From a checkpoint of a small image classifier: 40000 steps.
Rows from block 6 of a small image classifier, named by matrix and row number. Rows with one number belong to one neuron. Each number is 200 + 40 x the weight over its row's rms, rounded and kept within 0 to 999. All counts start at 0. After the name is the row's rms in percent of the matrix's.
Before each neuron's rows are labels from the 100 images, of 14976, where the neuron reaches its highest value: "top examples" is what is common among them. Only what is clearly more common there than usual is listed. The data: photos of plants, animals and fungi (iNaturalist). In brackets: how many of the 100, against the usual share in percent.
# fc1: MLP up (model.blocks.6.mlp.fc1.weight, 320x160), inputs 0-79
# fc2: MLP down (model.blocks.6.mlp.fc2.weight, 160x320, transposed), outputs 0-79

top examples: order Passeriformes (56 vs 24.9)
fc1.298,098,200,107,200,200,200,200,200,200,200,203,200,157,200,163,244,195,256,200,200,200,200,151,200,272,245,118,200,215,200,200,150,179,200,240,130,200,200,198,154,200,233,203,200,227,200,217,243,200,200,183,200,246,200,221,200,161,195,143,200,200,200,110,229,235,286,200,97,255,200,200,174,200,200,75,192,252,224,126,217,266
fc2.298,090,200,133,200,210,228,143,200,200,245,200,308,282,200,203,200,200,170,200,250,157,279,200,204,183,200,200,183,200,200,200,184,200,270,200,98,238,200,127,153,200,200,200,200,168,161,200,200,200,200,200,200,200,200,200,200,136,200,200,200,141,200,200,185,296,200,194,204,200,123,200,200,183,200,200,153,200,200,200,225,200

top examples: order Lepidoptera (33 vs 13.7)
fc1.128,113,240,200,311,200,200,175,246,196,200,183,200,134,200,200,260,200,156,190,200,197,200,200,200,201,200,152,200,202,200,166,200,200,273,200,200,188,200,200,172,200,143,196,200,200,123,200,200,182,200,200,200,167,200,200,123,256,200,200,201,215,200,200,124,200,108,200,248,235,138,200,200,218,76,200,237,161,200,200,200,200
fc2.128,122,200,228,198,200,136,262,200,117,258,160,200,200,200,166,200,87,200,200,200,175,200,200,259,249,200,200,200,200,200,200,239,200,277,200,200,129,141,200,246,200,267,229,200,177,247,213,175,191,200,200,187,233,200,200,130,123,200,228,200,223,215,178,200,200,200,200,116,218,200,200,200,193,192,200,200,200,179,200,200,199

top examples: order Charadriiformes (40 vs 7.6); family: Scolopacidae (27 vs 3.2)
fc1.147,100,200,51,200,200,200,277,208,200,269,242,200,145,214,200,223,200,185,115,200,209,200,200,261,200,142,200,227,140,277,147,200,200,200,243,213,200,200,190,256,200,169,283,200,200,239,223,281,194,120,200,200,169,200,200,200,200,200,188,165,200,200,225,200,250,260,155,200,124,141,200,157,200,81,111,341,200,90,263,200,185
fc2.147,095,200,246,231,200,200,202,205,200,212,150,151,200,200,166,154,200,200,200,149,163,233,247,287,200,200,243,200,200,200,200,200,200,161,157,200,314,279,336,198,200,306,200,200,200,200,139,69,200,200,200,188,200,254,200,229,200,224,161,256,206,224,238,279,200,115,200,200,200,293,245,171,255,200,207,247,200,200,200,163,178

top examples: order Anseriformes (30 vs 5.5); family: Anatidae (30 vs 5.5)
fc1.230,125,216,196,200,200,255,200,200,214,200,233,190,200,144,250,273,165,200,200,200,274,200,175,200,164,200,183,195,200,200,248,200,223,200,165,215,200,84,230,200,78,219,200,243,200,227,138,146,200,263,200,148,200,200,246,221,247,124,145,200,200,202,181,200,200,317,200,200,200,136,275,200,200,200,200,226,200,200,325,225,200
fc2.230,113,200,200,177,179,179,200,209,200,246,200,200,200,200,141,207,200,176,200,153,239,200,180,200,200,198,197,200,200,200,228,174,162,210,158,179,200,200,172,200,200,177,187,200,200,200,237,293,200,219,151,125,200,200,200,149,284,217,200,200,224,200,177,136,328,200,230,200,200,200,200,103,200,200,200,200,200,202,279,230,92

top examples: class Aves (94 vs 55); order Charadriiformes (51 vs 7.6)
fc1.75,103,200,312,262,210,271,176,200,200,161,200,200,200,200,105,173,200,156,200,239,254,200,214,218,200,200,295,200,258,200,118,200,251,296,228,200,214,88,200,245,200,181,200,200,200,346,200,300,200,200,200,200,291,200,313,200,200,259,239,200,159,200,239,200,200,200,164,200,200,200,200,200,200,200,200,163,200,200,209,268,200
fc2.75,098,200,141,223,307,200,200,200,163,200,200,208,230,175,224,200,200,245,200,200,200,193,163,238,229,186,200,200,168,200,200,367,215,200,200,200,103,150,183,200,174,220,200,200,151,200,175,200,216,200,186,205,200,200,242,156,246,92,267,143,200,200,200,200,200,200,368,200,385,200,200,200,200,200,206,200,250,256,273,200,200

top examples: class Aves (90 vs 55)
fc1.139,113,248,114,200,200,206,201,260,246,194,200,219,61,200,200,200,200,200,200,200,75,200,200,200,200,213,200,190,200,200,200,200,350,200,210,200,200,70,200,145,200,200,200,128,192,200,200,136,200,128,166,153,119,206,200,200,168,236,180,209,176,200,200,185,200,236,200,200,200,200,200,163,216,196,133,200,200,180,200,200,200
fc2.139,110,226,225,200,234,200,200,156,200,122,200,200,200,99,260,200,200,200,172,200,87,200,207,283,264,175,180,114,171,200,290,200,200,150,254,200,200,200,178,252,273,181,200,170,177,200,200,185,163,168,186,200,200,238,200,145,200,200,200,265,111,216,95,145,200,200,200,200,144,200,200,217,175,200,200,173,200,317,200,157,185

top examples: order Lepidoptera (37 vs 13.7)
fc1.265,088,200,236,173,200,200,148,200,200,200,238,200,247,200,200,200,146,311,117,210,200,194,200,228,152,200,200,189,252,200,204,200,164,200,292,200,200,200,200,200,207,221,200,188,200,178,420,200,200,200,200,200,159,200,200,199,200,200,215,200,200,167,200,200,200,131,200,200,261,173,160,200,250,259,200,200,269,170,164,200,184
fc2.265,102,198,200,200,166,166,200,222,200,224,131,200,108,200,100,251,200,200,173,200,209,217,200,200,181,200,200,200,200,303,136,200,200,200,200,139,200,200,230,200,198,200,200,200,200,171,233,200,281,256,200,200,200,151,150,200,162,200,200,200,200,173,149,200,155,165,218,200,183,200,200,209,153,200,201,132,127,200,200,104,96

top examples: order Lepidoptera (35 vs 13.7)
fc1.318,109,261,185,235,200,326,200,217,200,167,200,233,200,200,231,200,200,200,200,202,225,200,200,58,187,195,200,200,204,214,151,200,200,258,202,200,200,200,167,200,223,200,267,280,200,200,200,200,200,200,200,200,200,200,200,200,137,194,253,192,196,200,200,222,305,262,224,200,200,197,200,227,200,200,200,217,300,200,221,175,200
fc2.318,108,200,200,200,200,252,238,200,242,200,210,186,220,200,200,241,251,200,157,271,265,206,75,216,237,231,180,200,200,190,200,175,234,220,200,227,177,200,111,189,317,200,209,183,200,200,200,200,123,306,200,151,200,161,200,315,200,200,234,200,205,294,200,123,265,200,200,227,322,248,200,160,200,200,200,200,200,200,200,175,183

top examples: class Aves (86 vs 55); order Anseriformes (25 vs 5.5); family: Anatidae (25 vs 5.5)
fc1.61,109,200,200,200,310,200,200,200,200,200,200,197,206,289,130,166,200,200,200,203,200,200,200,223,200,200,153,181,200,200,314,103,148,252,67,125,200,125,200,222,291,200,284,200,200,200,176,200,337,188,173,200,233,184,189,200,200,200,206,200,200,209,200,255,200,200,197,280,209,318,200,250,200,200,200,200,141,200,200,232,200
fc2.61,105,200,200,200,215,260,200,200,245,200,200,207,200,200,200,200,200,200,273,200,162,200,200,200,200,200,201,218,200,272,200,200,181,157,200,182,200,200,200,125,200,200,316,243,299,200,200,200,258,177,200,262,150,200,200,200,200,207,200,200,200,247,200,190,248,200,136,257,200,200,131,200,243,317,129,76,246,279,202,200,155

top examples: order Passeriformes (50 vs 24.9)
fc1.264,103,83,191,154,200,200,254,157,244,200,200,101,200,180,200,200,180,161,165,145,229,226,208,231,200,231,200,200,311,200,333,195,267,272,200,200,200,200,200,206,200,200,200,200,122,200,200,200,238,217,169,200,200,156,200,115,145,112,209,143,164,182,198,163,200,182,150,200,200,164,200,200,200,211,200,200,238,200,162,250,158
fc2.264,108,176,214,200,302,200,200,157,169,183,232,200,200,200,200,200,233,217,139,200,200,70,324,200,226,200,178,200,200,200,167,71,200,200,200,254,200,200,175,257,296,137,186,200,219,225,200,149,200,243,211,200,195,200,204,214,221,200,181,200,141,206,262,221,238,200,200,200,155,200,200,159,200,200,200,200,148,205,172,156,200

top examples: order Anseriformes (55 vs 5.5); family: Anatidae (55 vs 5.5)
fc1.173,097,173,200,200,139,200,200,262,164,200,200,200,200,262,200,200,200,235,224,200,200,200,200,200,293,234,200,181,200,200,269,200,200,200,238,200,156,200,269,113,167,200,186,126,167,177,136,284,166,200,200,102,200,93,200,191,200,192,200,200,193,266,200,200,200,200,238,219,190,209,208,193,200,200,200,291,200,197,200,200,230
fc2.173,093,200,172,200,200,93,224,200,243,200,197,210,200,278,200,200,207,274,200,200,200,88,242,193,171,200,200,195,162,200,212,200,200,200,200,289,200,200,200,200,200,200,200,250,305,193,134,200,200,132,168,200,200,163,200,200,200,282,190,273,200,148,200,200,147,242,200,200,200,207,200,201,200,200,200,200,200,200,200,312,142

top examples: order Passeriformes (59 vs 24.9)
fc1.109,075,200,214,200,200,200,268,200,114,200,200,51,200,200,200,200,226,200,262,200,200,200,200,200,177,279,145,193,200,200,224,163,200,200,200,142,200,244,200,218,200,200,200,228,200,180,200,200,250,200,200,200,200,200,200,264,200,200,311,200,200,180,194,261,200,200,200,318,183,229,200,217,200,200,200,200,146,200,242,225,252
fc2.109,090,185,200,205,121,200,200,204,149,200,200,200,183,200,200,200,200,193,200,181,200,184,221,190,200,200,200,200,200,200,107,200,185,200,236,200,200,200,200,196,226,149,234,217,200,208,200,200,293,200,200,211,200,200,188,200,246,188,408,200,200,208,154,200,200,200,200,200,247,269,200,200,200,200,200,81,177,200,200,165,148

top examples: order Anseriformes (25 vs 5.5); family: Anatidae (25 vs 5.5)
fc1.52,105,153,200,196,195,200,200,267,213,164,171,200,200,68,200,200,200,200,158,200,200,200,200,200,200,200,222,223,116,200,195,200,200,214,202,200,200,244,200,200,173,114,200,129,200,200,325,200,149,134,186,148,200,200,174,184,114,200,227,200,209,175,118,200,140,200,200,200,209,200,200,133,200,200,200,226,200,285,200,200,127
fc2.52,101,189,200,228,200,200,213,120,161,155,200,200,200,181,207,185,242,200,200,235,319,154,167,200,158,200,200,136,198,124,200,172,144,200,183,200,184,200,241,200,114,200,200,147,200,200,226,190,85,212,155,200,200,208,157,200,132,200,200,180,196,200,200,200,200,200,200,200,97,245,322,252,167,170,215,231,193,200,229,200,200

top examples: phylum Arthropoda (62 vs 30.9); class Insecta (61 vs 29.2)
fc1.37,111,200,114,159,160,200,211,256,243,200,200,200,212,200,193,242,200,200,200,266,176,200,162,200,223,200,295,200,200,150,200,200,200,200,351,249,295,200,200,208,337,136,200,233,200,200,200,200,200,173,213,242,230,200,296,200,200,200,200,200,115,200,200,164,200,200,200,74,200,246,200,200,190,200,200,145,213,200,200,200,203
fc2.37,105,220,210,183,348,200,259,200,200,196,200,200,131,190,145,200,200,164,200,271,200,200,177,200,200,161,212,200,208,272,181,200,313,225,200,274,200,127,160,251,185,196,200,200,144,200,194,200,200,236,200,131,247,200,230,200,200,189,200,200,276,247,221,124,200,200,185,200,200,77,200,200,200,200,200,200,200,200,200,200,75

top examples: order Odonata (35 vs 3.9)
fc1.11,135,243,279,250,250,200,228,200,202,200,218,200,200,221,272,200,200,200,200,200,88,200,200,240,208,200,200,200,136,236,173,191,200,163,148,277,124,173,200,152,200,181,200,221,314,200,269,200,185,203,210,290,300,200,200,200,200,161,200,143,200,97,200,200,204,148,200,200,154,175,200,200,200,290,272,200,227,200,166,314,140
fc2.11,118,196,107,138,190,200,200,218,151,205,229,200,204,125,200,268,119,200,263,159,200,183,200,151,164,190,200,200,200,200,200,200,256,160,200,177,200,200,143,216,146,151,200,333,91,267,245,200,200,200,202,200,200,200,200,200,150,226,126,175,200,200,215,189,200,200,200,161,170,190,220,200,199,168,257,262,342,200,239,245,200

top examples: phylum Chordata (94 vs 60.8); class Aves (91 vs 55)
fc1.257,088,172,200,200,191,200,172,200,234,200,200,200,144,198,200,166,342,200,202,264,136,226,200,200,200,171,200,231,200,149,255,201,200,200,200,200,200,228,260,200,214,200,200,200,200,200,200,200,83,200,200,158,190,257,169,193,297,200,200,237,178,200,200,223,228,200,219,257,200,297,160,200,200,200,200,200,225,200,126,200,227
fc2.257,097,202,126,200,171,200,235,217,200,200,200,182,289,200,189,200,200,200,200,133,253,230,200,200,200,161,264,200,200,223,172,200,200,200,132,200,174,268,193,78,283,197,200,242,200,151,200,178,261,134,235,200,200,200,262,200,200,200,81,200,116,200,200,200,178,141,216,316,200,237,200,200,224,200,224,200,51,200,292,200,213

top examples: order Passeriformes (60 vs 24.9)
fc1.189,117,277,196,200,197,200,302,215,298,244,225,212,200,174,188,200,200,200,40,175,200,200,200,195,195,235,168,203,222,211,200,200,200,167,200,200,200,200,259,200,200,200,161,200,239,200,197,200,210,241,140,200,34,200,193,200,200,200,200,148,221,200,197,200,200,200,122,200,200,200,152,169,200,200,221,148,200,200,200,200,214
fc2.189,108,220,200,204,200,200,200,110,200,131,211,200,306,161,200,200,172,200,200,200,200,200,202,185,200,284,200,200,229,204,200,200,163,200,192,189,98,227,200,190,200,256,220,200,200,120,238,127,200,200,302,113,86,200,200,200,200,200,148,144,243,200,200,154,200,197,163,203,200,175,235,192,112,252,200,239,163,200,126,222,200

top examples: order Passeriformes (51 vs 24.9)
fc1.120,126,200,200,222,189,146,200,200,200,200,200,189,200,269,186,200,264,200,200,254,215,164,142,200,113,182,233,235,200,200,230,173,200,200,200,200,200,172,174,200,200,141,193,185,171,200,141,207,207,200,266,285,200,200,186,200,200,248,42,200,200,200,180,200,305,172,200,200,200,174,291,174,200,105,149,200,217,226,200,200,200
fc2.120,114,263,214,200,241,127,263,200,215,200,200,200,200,90,200,287,134,200,200,200,200,200,307,200,257,200,200,167,200,179,200,218,200,193,171,200,200,200,267,200,280,200,200,172,310,112,200,238,200,219,200,206,256,200,200,258,200,191,200,200,200,200,200,287,200,188,200,200,120,285,200,200,302,212,189,200,242,200,200,200,230

top examples: phylum Chordata (94 vs 60.8); order Anseriformes (30 vs 5.5); family: Anatidae (30 vs 5.5)
fc1.268,080,284,200,200,284,200,200,200,279,200,200,200,200,200,200,217,200,200,200,200,197,146,200,200,171,200,140,200,200,200,200,373,200,220,106,212,160,200,200,155,225,200,200,200,200,189,316,200,170,200,200,200,200,117,177,213,200,200,200,200,251,200,262,200,151,200,200,313,200,200,234,226,219,200,192,200,234,200,257,200,200
fc2.268,090,230,200,200,200,193,200,192,355,200,200,143,265,200,200,200,200,200,200,200,51,200,236,202,200,200,200,200,200,200,200,200,200,129,184,200,200,200,147,48,155,200,200,200,214,220,140,234,200,223,200,200,200,218,262,182,104,200,251,200,200,206,200,161,200,200,200,168,200,116,123,200,250,200,216,253,141,200,200,235,228

top examples: order Anseriformes (28 vs 5.5); family: Anatidae (28 vs 5.5)
fc1.201,105,233,206,200,200,241,200,201,158,198,200,199,200,198,207,183,103,234,200,200,200,136,228,200,270,238,200,297,200,153,200,200,200,104,200,200,200,238,169,200,200,161,200,193,222,149,200,203,200,204,200,169,142,200,234,134,200,230,200,238,270,200,191,129,248,247,171,200,211,195,200,200,200,229,200,200,223,157,214,163,200
fc2.201,093,184,200,200,200,34,161,275,249,133,200,166,200,291,200,179,200,158,200,200,204,57,200,118,293,200,270,200,200,231,200,200,246,222,153,200,227,116,200,141,200,198,251,200,173,188,204,282,200,200,247,219,200,200,200,200,183,200,246,200,225,181,200,215,264,100,200,196,246,200,200,250,200,194,200,200,270,200,200,85,201

top examples: phylum Arthropoda (77 vs 30.9); class Insecta (76 vs 29.2); family: Nymphalidae (30 vs 4.6)
fc1.5,096,200,200,200,177,200,224,200,130,200,200,200,200,210,348,148,200,200,146,264,270,200,200,179,200,200,234,200,200,200,200,200,200,200,61,232,200,200,200,195,200,200,271,200,200,200,200,200,296,189,138,126,200,200,295,200,249,200,110,316,244,200,200,138,191,217,200,200,200,200,93,195,204,220,262,200,206,111,243,200,89
fc2.5,095,200,200,223,200,119,233,200,152,200,90,179,227,178,150,165,209,200,200,101,185,200,109,215,200,102,251,248,200,111,168,304,200,298,162,157,200,200,148,220,200,200,292,200,221,200,172,200,200,200,299,268,266,200,265,200,200,132,200,200,200,200,204,200,98,275,200,200,200,200,200,200,158,184,200,184,200,189,200,200,287

top examples: phylum Arthropoda (67 vs 30.9); class Insecta (64 vs 29.2)
fc1.243,090,204,198,150,189,200,176,200,292,263,170,200,162,336,200,84,200,200,208,159,208,208,247,200,200,244,200,201,200,200,200,127,109,200,169,251,183,222,205,246,200,266,231,195,254,200,177,200,200,159,200,137,200,117,200,200,272,200,152,200,190,217,200,200,269,198,200,200,186,200,200,200,132,200,156,217,230,200,200,171,200
fc2.243,100,200,191,217,200,238,200,162,143,200,218,177,225,224,200,200,200,200,275,198,220,200,249,200,257,182,200,200,200,280,200,201,200,200,229,200,168,200,99,200,200,194,346,125,316,200,200,182,200,169,137,200,200,172,148,189,310,200,169,203,288,200,117,200,240,195,213,200,202,200,200,235,200,200,200,194,213,179,295,200,200

top examples: phylum Arthropoda (69 vs 30.9); class Insecta (63 vs 29.2); order Coleoptera (26 vs 3.2)
fc1.129,125,209,237,200,153,202,134,254,243,200,175,200,200,200,147,142,200,186,200,254,200,186,200,245,200,210,240,200,200,178,178,194,200,200,200,200,200,200,111,256,200,200,200,174,129,200,122,200,159,200,200,192,200,202,70,200,200,200,200,200,120,138,200,200,200,200,200,280,251,228,151,200,200,107,200,154,200,200,200,190,206
fc2.129,111,200,96,200,258,200,200,200,216,200,332,200,200,207,200,199,291,200,184,200,200,200,200,217,200,190,179,228,200,129,200,200,200,162,222,200,275,200,200,128,48,235,162,311,200,183,200,184,200,200,200,227,180,200,226,200,200,203,137,194,200,169,205,200,200,200,200,179,200,107,340,200,249,218,200,144,200,182,215,138,200

top examples: order Charadriiformes (43 vs 7.6); family: Laridae (33 vs 2.6); text has "gull" (29 vs 1.9); text has "larus" (27 vs 1.4)
fc1.249,113,200,200,185,244,73,169,239,197,200,140,200,181,215,133,285,243,200,90,198,110,141,207,200,235,200,122,200,200,224,200,193,317,200,150,245,200,200,191,200,200,133,281,173,200,200,123,184,200,211,258,176,220,200,200,279,119,200,136,260,200,200,178,248,214,210,255,145,228,200,207,249,259,204,54,200,171,200,209,200,200
fc2.249,112,105,250,272,200,200,177,291,193,176,200,200,216,200,270,146,144,207,130,256,164,200,200,200,200,163,283,179,309,119,257,213,199,200,172,203,281,188,200,231,190,200,200,200,127,200,200,200,200,200,200,317,149,200,200,209,200,132,98,200,200,200,131,200,200,154,200,200,266,200,247,200,212,200,200,143,199,200,207,124,200

top examples: class Aves (96 vs 55); phylum Chordata (96 vs 60.8)
fc1.236,119,200,243,197,174,200,266,200,70,300,200,200,200,229,200,275,152,200,95,269,216,212,279,200,172,190,254,200,200,200,134,287,204,91,200,200,200,171,160,200,197,200,249,256,200,124,198,264,200,200,200,151,191,244,142,200,207,200,196,200,256,200,200,210,200,200,200,200,200,147,200,200,200,200,218,92,199,200,200,194,166
fc2.236,126,229,198,200,200,198,174,220,318,220,200,200,200,197,200,200,121,177,249,296,141,201,238,175,200,299,207,200,200,226,200,194,200,200,151,129,225,200,200,115,200,239,84,200,243,161,200,257,200,204,200,270,125,200,203,221,200,79,200,200,261,204,169,218,200,185,200,116,166,200,200,200,200,194,230,200,200,200,200,117,200

top examples: class Aves (84 vs 55)
fc1.202,092,200,160,200,281,238,200,319,200,238,154,185,200,200,157,190,136,204,248,200,259,200,200,200,200,209,126,88,312,200,301,200,206,63,200,200,220,200,178,200,217,178,200,200,200,200,200,169,167,289,200,262,200,161,175,200,200,200,173,191,200,257,162,200,200,192,200,200,200,200,200,206,200,147,200,200,137,202,200,210,200
fc2.202,114,215,221,185,200,200,301,200,191,200,200,192,246,269,250,200,243,180,200,252,200,245,200,200,200,113,172,243,216,200,114,200,227,139,200,200,200,200,200,201,189,266,268,200,200,200,193,200,208,200,200,200,200,200,161,99,197,211,200,200,200,200,178,200,328,200,152,200,154,200,178,200,200,200,262,235,149,217,175,313,200

top examples: class Aves (91 vs 55); order Passeriformes (79 vs 24.9)
fc1.35,113,85,200,200,252,200,246,200,200,190,200,168,155,256,200,200,208,200,200,200,209,235,200,200,234,200,233,163,238,214,161,358,187,200,231,200,171,200,249,266,200,187,200,158,172,170,200,200,200,200,200,205,200,200,130,231,255,178,212,200,172,130,195,200,245,213,200,164,200,200,200,182,216,258,182,221,165,208,203,216,200
fc2.35,103,270,278,200,38,168,200,152,262,200,200,120,200,200,137,200,194,200,200,200,200,200,271,207,249,267,200,200,200,151,200,200,149,200,225,139,200,200,203,197,324,200,200,274,233,200,221,196,200,200,244,200,200,221,200,283,200,200,200,208,200,200,200,200,200,200,200,202,200,13,200,243,200,212,200,200,200,200,200,200,281

top examples: phylum Chordata (93 vs 60.8); class Aves (87 vs 55)
fc1.196,105,200,200,295,324,295,152,210,257,224,200,200,190,200,192,200,200,187,200,204,283,125,200,213,200,200,150,181,204,147,227,224,200,200,243,200,200,243,200,200,200,200,200,212,200,200,200,171,28,244,93,215,355,200,252,145,200,200,200,182,200,221,200,200,156,200,167,200,172,176,200,146,236,216,200,200,200,124,187,209,208
fc2.196,101,209,200,356,153,200,276,200,200,200,200,200,337,200,200,184,249,200,200,200,151,210,200,200,219,200,278,200,200,76,290,200,273,200,135,205,200,299,200,200,200,134,200,228,200,200,200,200,200,234,200,200,200,169,198,258,200,221,90,200,200,200,189,159,174,285,200,181,184,303,200,187,200,200,260,200,200,200,191,200,154

top examples: order Charadriiformes (43 vs 7.6); family: Scolopacidae (39 vs 3.2)
fc1.50,130,200,200,283,200,200,262,170,153,127,200,213,166,200,182,248,228,265,212,200,200,216,176,200,251,185,317,253,145,181,200,178,278,200,259,146,121,209,200,200,200,152,200,200,148,200,200,206,266,164,206,286,200,168,162,200,147,204,144,200,193,200,200,200,200,200,152,200,200,155,263,200,158,200,164,200,200,200,200,200,198
fc2.50,129,224,38,212,200,87,200,207,322,200,137,200,200,200,117,200,200,200,187,200,200,201,335,227,200,200,164,181,200,306,141,200,200,222,225,175,283,200,200,181,243,200,200,200,140,200,200,163,174,254,324,163,267,200,200,162,200,225,231,228,200,188,162,235,200,210,200,227,200,172,200,207,200,200,200,169,206,195,149,207,200

top examples: phylum Arthropoda (61 vs 30.9); class Insecta (59 vs 29.2)
fc1.178,091,200,200,205,200,137,200,159,121,200,200,200,158,200,213,182,200,144,241,200,200,206,164,167,200,200,131,200,241,200,200,200,200,257,200,195,276,319,200,71,200,341,200,224,149,143,184,200,200,200,194,200,231,200,200,171,254,200,200,200,200,102,272,194,200,200,200,200,190,200,200,157,200,200,196,181,241,258,200,231,270
fc2.178,092,58,200,200,202,126,161,200,200,197,195,242,200,200,200,200,200,352,159,200,200,114,200,240,238,226,200,200,200,197,200,297,200,167,144,219,200,140,200,200,200,200,200,124,158,200,172,150,200,200,200,200,200,200,216,200,283,200,139,252,230,200,200,266,200,200,180,232,200,200,200,126,172,200,200,200,200,243,200,220,289

top examples: order Anseriformes (31 vs 5.5); family: Anatidae (31 vs 5.5)
fc1.160,073,200,200,216,200,200,200,327,200,111,200,200,105,200,200,200,120,200,163,200,200,200,200,200,231,212,200,109,235,200,242,195,200,184,168,297,138,200,200,200,200,200,200,200,200,200,200,200,60,206,200,200,244,200,69,200,229,200,200,237,200,200,180,200,257,253,160,200,200,271,200,155,204,200,200,294,181,234,165,173,200
fc2.160,078,150,264,162,154,200,255,171,200,194,200,200,200,229,200,149,200,129,200,200,200,112,200,200,79,200,200,200,200,200,242,117,200,134,200,200,147,238,200,194,247,200,200,200,308,200,241,200,209,200,200,235,200,200,200,200,206,175,200,150,200,212,213,230,200,200,200,200,200,305,275,200,142,92,143,200,137,200,200,200,191

top examples: order Anseriformes (25 vs 5.5); family: Anatidae (25 vs 5.5)
fc1.297,113,200,200,263,257,194,200,288,127,210,119,200,260,232,267,195,240,263,170,200,129,258,200,99,200,200,241,200,196,200,200,200,200,266,200,200,200,184,232,182,200,142,200,200,146,200,186,274,200,200,200,162,266,133,200,200,115,121,200,200,260,200,190,200,225,292,215,233,210,200,233,256,200,272,200,114,200,200,236,201,258
fc2.297,113,200,200,235,200,185,196,269,200,226,210,200,116,241,227,200,298,200,200,200,200,200,200,231,188,194,128,292,200,200,170,200,200,133,310,200,200,280,200,280,134,200,249,200,200,234,200,204,200,200,200,123,200,276,200,326,200,216,200,200,203,230,78,327,135,165,200,212,242,200,200,176,239,200,239,244,200,190,169,200,207

top examples: order Passeriformes (50 vs 24.9)
fc1.310,125,160,200,200,212,208,200,200,200,200,200,131,280,179,200,227,200,200,200,200,274,200,163,157,200,178,286,200,200,200,200,200,200,178,200,179,250,283,91,200,297,200,266,200,200,204,232,164,200,200,200,227,223,200,200,79,238,281,208,262,200,200,251,45,189,172,218,220,178,200,208,200,138,200,200,206,200,242,200,228,200
fc2.310,137,200,187,200,187,257,200,200,226,200,200,200,200,200,174,220,146,234,189,282,302,200,131,200,200,137,200,200,200,195,200,271,103,200,183,198,200,200,200,228,206,177,217,187,200,200,200,200,249,200,200,120,198,145,176,145,190,200,200,182,255,200,200,200,195,200,246,200,150,187,187,169,200,200,268,200,200,295,167,200,234

top examples: order Passeriformes (65 vs 24.9); text has "sparrow" (25 vs 2.3)
fc1.58,139,200,200,187,189,200,249,294,200,225,200,200,138,200,250,153,183,200,200,200,251,277,200,200,237,200,200,193,200,200,151,187,247,200,200,132,223,200,221,204,200,166,200,142,200,200,200,295,186,140,121,200,200,200,200,200,215,250,200,327,200,200,71,200,200,271,139,200,200,215,200,158,200,201,200,200,200,166,147,192,175
fc2.58,126,307,198,200,183,200,160,200,200,200,200,107,200,202,200,339,200,200,127,200,161,151,200,143,223,136,200,200,174,199,249,272,200,180,200,213,159,200,164,164,223,200,200,257,200,126,225,200,236,200,200,200,234,58,244,200,200,200,193,130,200,200,127,198,200,200,160,265,190,200,200,298,200,184,218,208,200,176,165,200,194

top examples: order Lepidoptera (50 vs 13.7)
fc1.248,111,200,200,200,229,200,265,200,200,200,196,200,160,200,200,200,200,200,64,174,200,200,200,163,200,156,200,175,215,136,164,132,200,200,209,210,200,171,175,200,200,200,178,205,174,200,200,200,200,216,200,138,200,183,225,274,237,168,343,216,200,135,200,187,299,200,200,201,200,200,200,200,200,196,200,200,247,245,232,171,200
fc2.248,103,200,169,200,200,200,203,200,200,200,200,118,198,200,200,214,130,200,214,200,200,200,151,200,200,200,183,200,155,200,244,200,200,200,200,200,220,200,200,233,200,200,225,200,286,140,114,200,158,155,221,200,200,184,200,200,200,200,208,170,200,189,200,162,189,200,253,164,208,200,200,134,200,235,200,190,211,206,288,200,200

top examples: phylum Arthropoda (66 vs 30.9); class Insecta (64 vs 29.2)
fc1.252,081,200,238,200,200,175,189,254,147,139,200,200,112,200,140,160,213,200,200,200,200,200,204,200,187,200,200,249,118,181,226,200,200,200,200,200,200,225,200,228,200,150,225,128,200,235,200,200,200,138,200,200,200,183,200,200,200,200,200,200,200,200,200,200,171,248,200,194,192,200,173,200,200,200,200,202,200,200,200,195,200
fc2.252,077,223,200,200,200,97,200,246,158,200,179,200,141,185,200,107,200,200,200,200,234,200,202,200,118,200,200,216,81,129,166,200,199,200,217,195,235,200,200,200,200,211,200,200,200,210,210,200,200,200,333,200,200,200,200,155,200,205,200,200,200,200,222,194,200,308,200,339,178,149,108,198,200,200,321,200,185,200,200,304,200

top examples: class Aves (83 vs 55); order Passeriformes (60 vs 24.9)
fc1.142,082,165,200,200,200,168,269,244,217,200,200,200,200,200,200,255,215,168,200,160,322,200,93,200,200,253,200,200,200,265,200,200,206,204,184,198,186,200,200,218,200,175,200,137,200,200,140,200,200,82,146,200,200,157,244,200,200,200,200,200,172,232,200,268,200,94,200,310,200,200,214,140,147,200,200,200,131,200,168,200,260
fc2.142,078,200,200,238,158,200,200,212,200,200,211,200,138,129,238,200,176,232,159,200,200,177,200,101,296,200,197,211,191,204,224,200,200,200,200,200,324,200,200,200,200,200,218,310,257,268,200,200,200,158,242,200,200,200,200,200,200,200,200,200,200,200,200,200,166,148,263,199,200,200,200,200,185,200,120,200,200,200,200,200,200

top examples: phylum Arthropoda (74 vs 30.9); class Insecta (69 vs 29.2); order Lepidoptera (35 vs 13.7)
fc1.238,125,200,200,162,263,200,200,200,200,200,112,242,200,125,227,261,85,200,81,145,200,200,200,239,166,200,200,87,250,200,200,243,244,198,200,200,200,208,217,200,200,197,229,183,153,133,249,278,168,254,200,236,223,200,218,240,246,200,200,157,200,137,200,200,225,207,200,196,162,197,173,227,200,170,167,200,200,200,200,200,200
fc2.238,116,200,200,251,160,200,200,243,200,200,205,200,166,215,200,200,307,200,178,200,200,145,200,203,200,200,200,181,200,157,80,200,200,188,200,200,102,191,200,158,157,163,224,267,200,200,200,114,200,200,191,251,276,237,198,106,163,160,200,232,212,334,220,200,200,200,239,200,265,122,200,134,200,200,265,200,272,200,200,200,243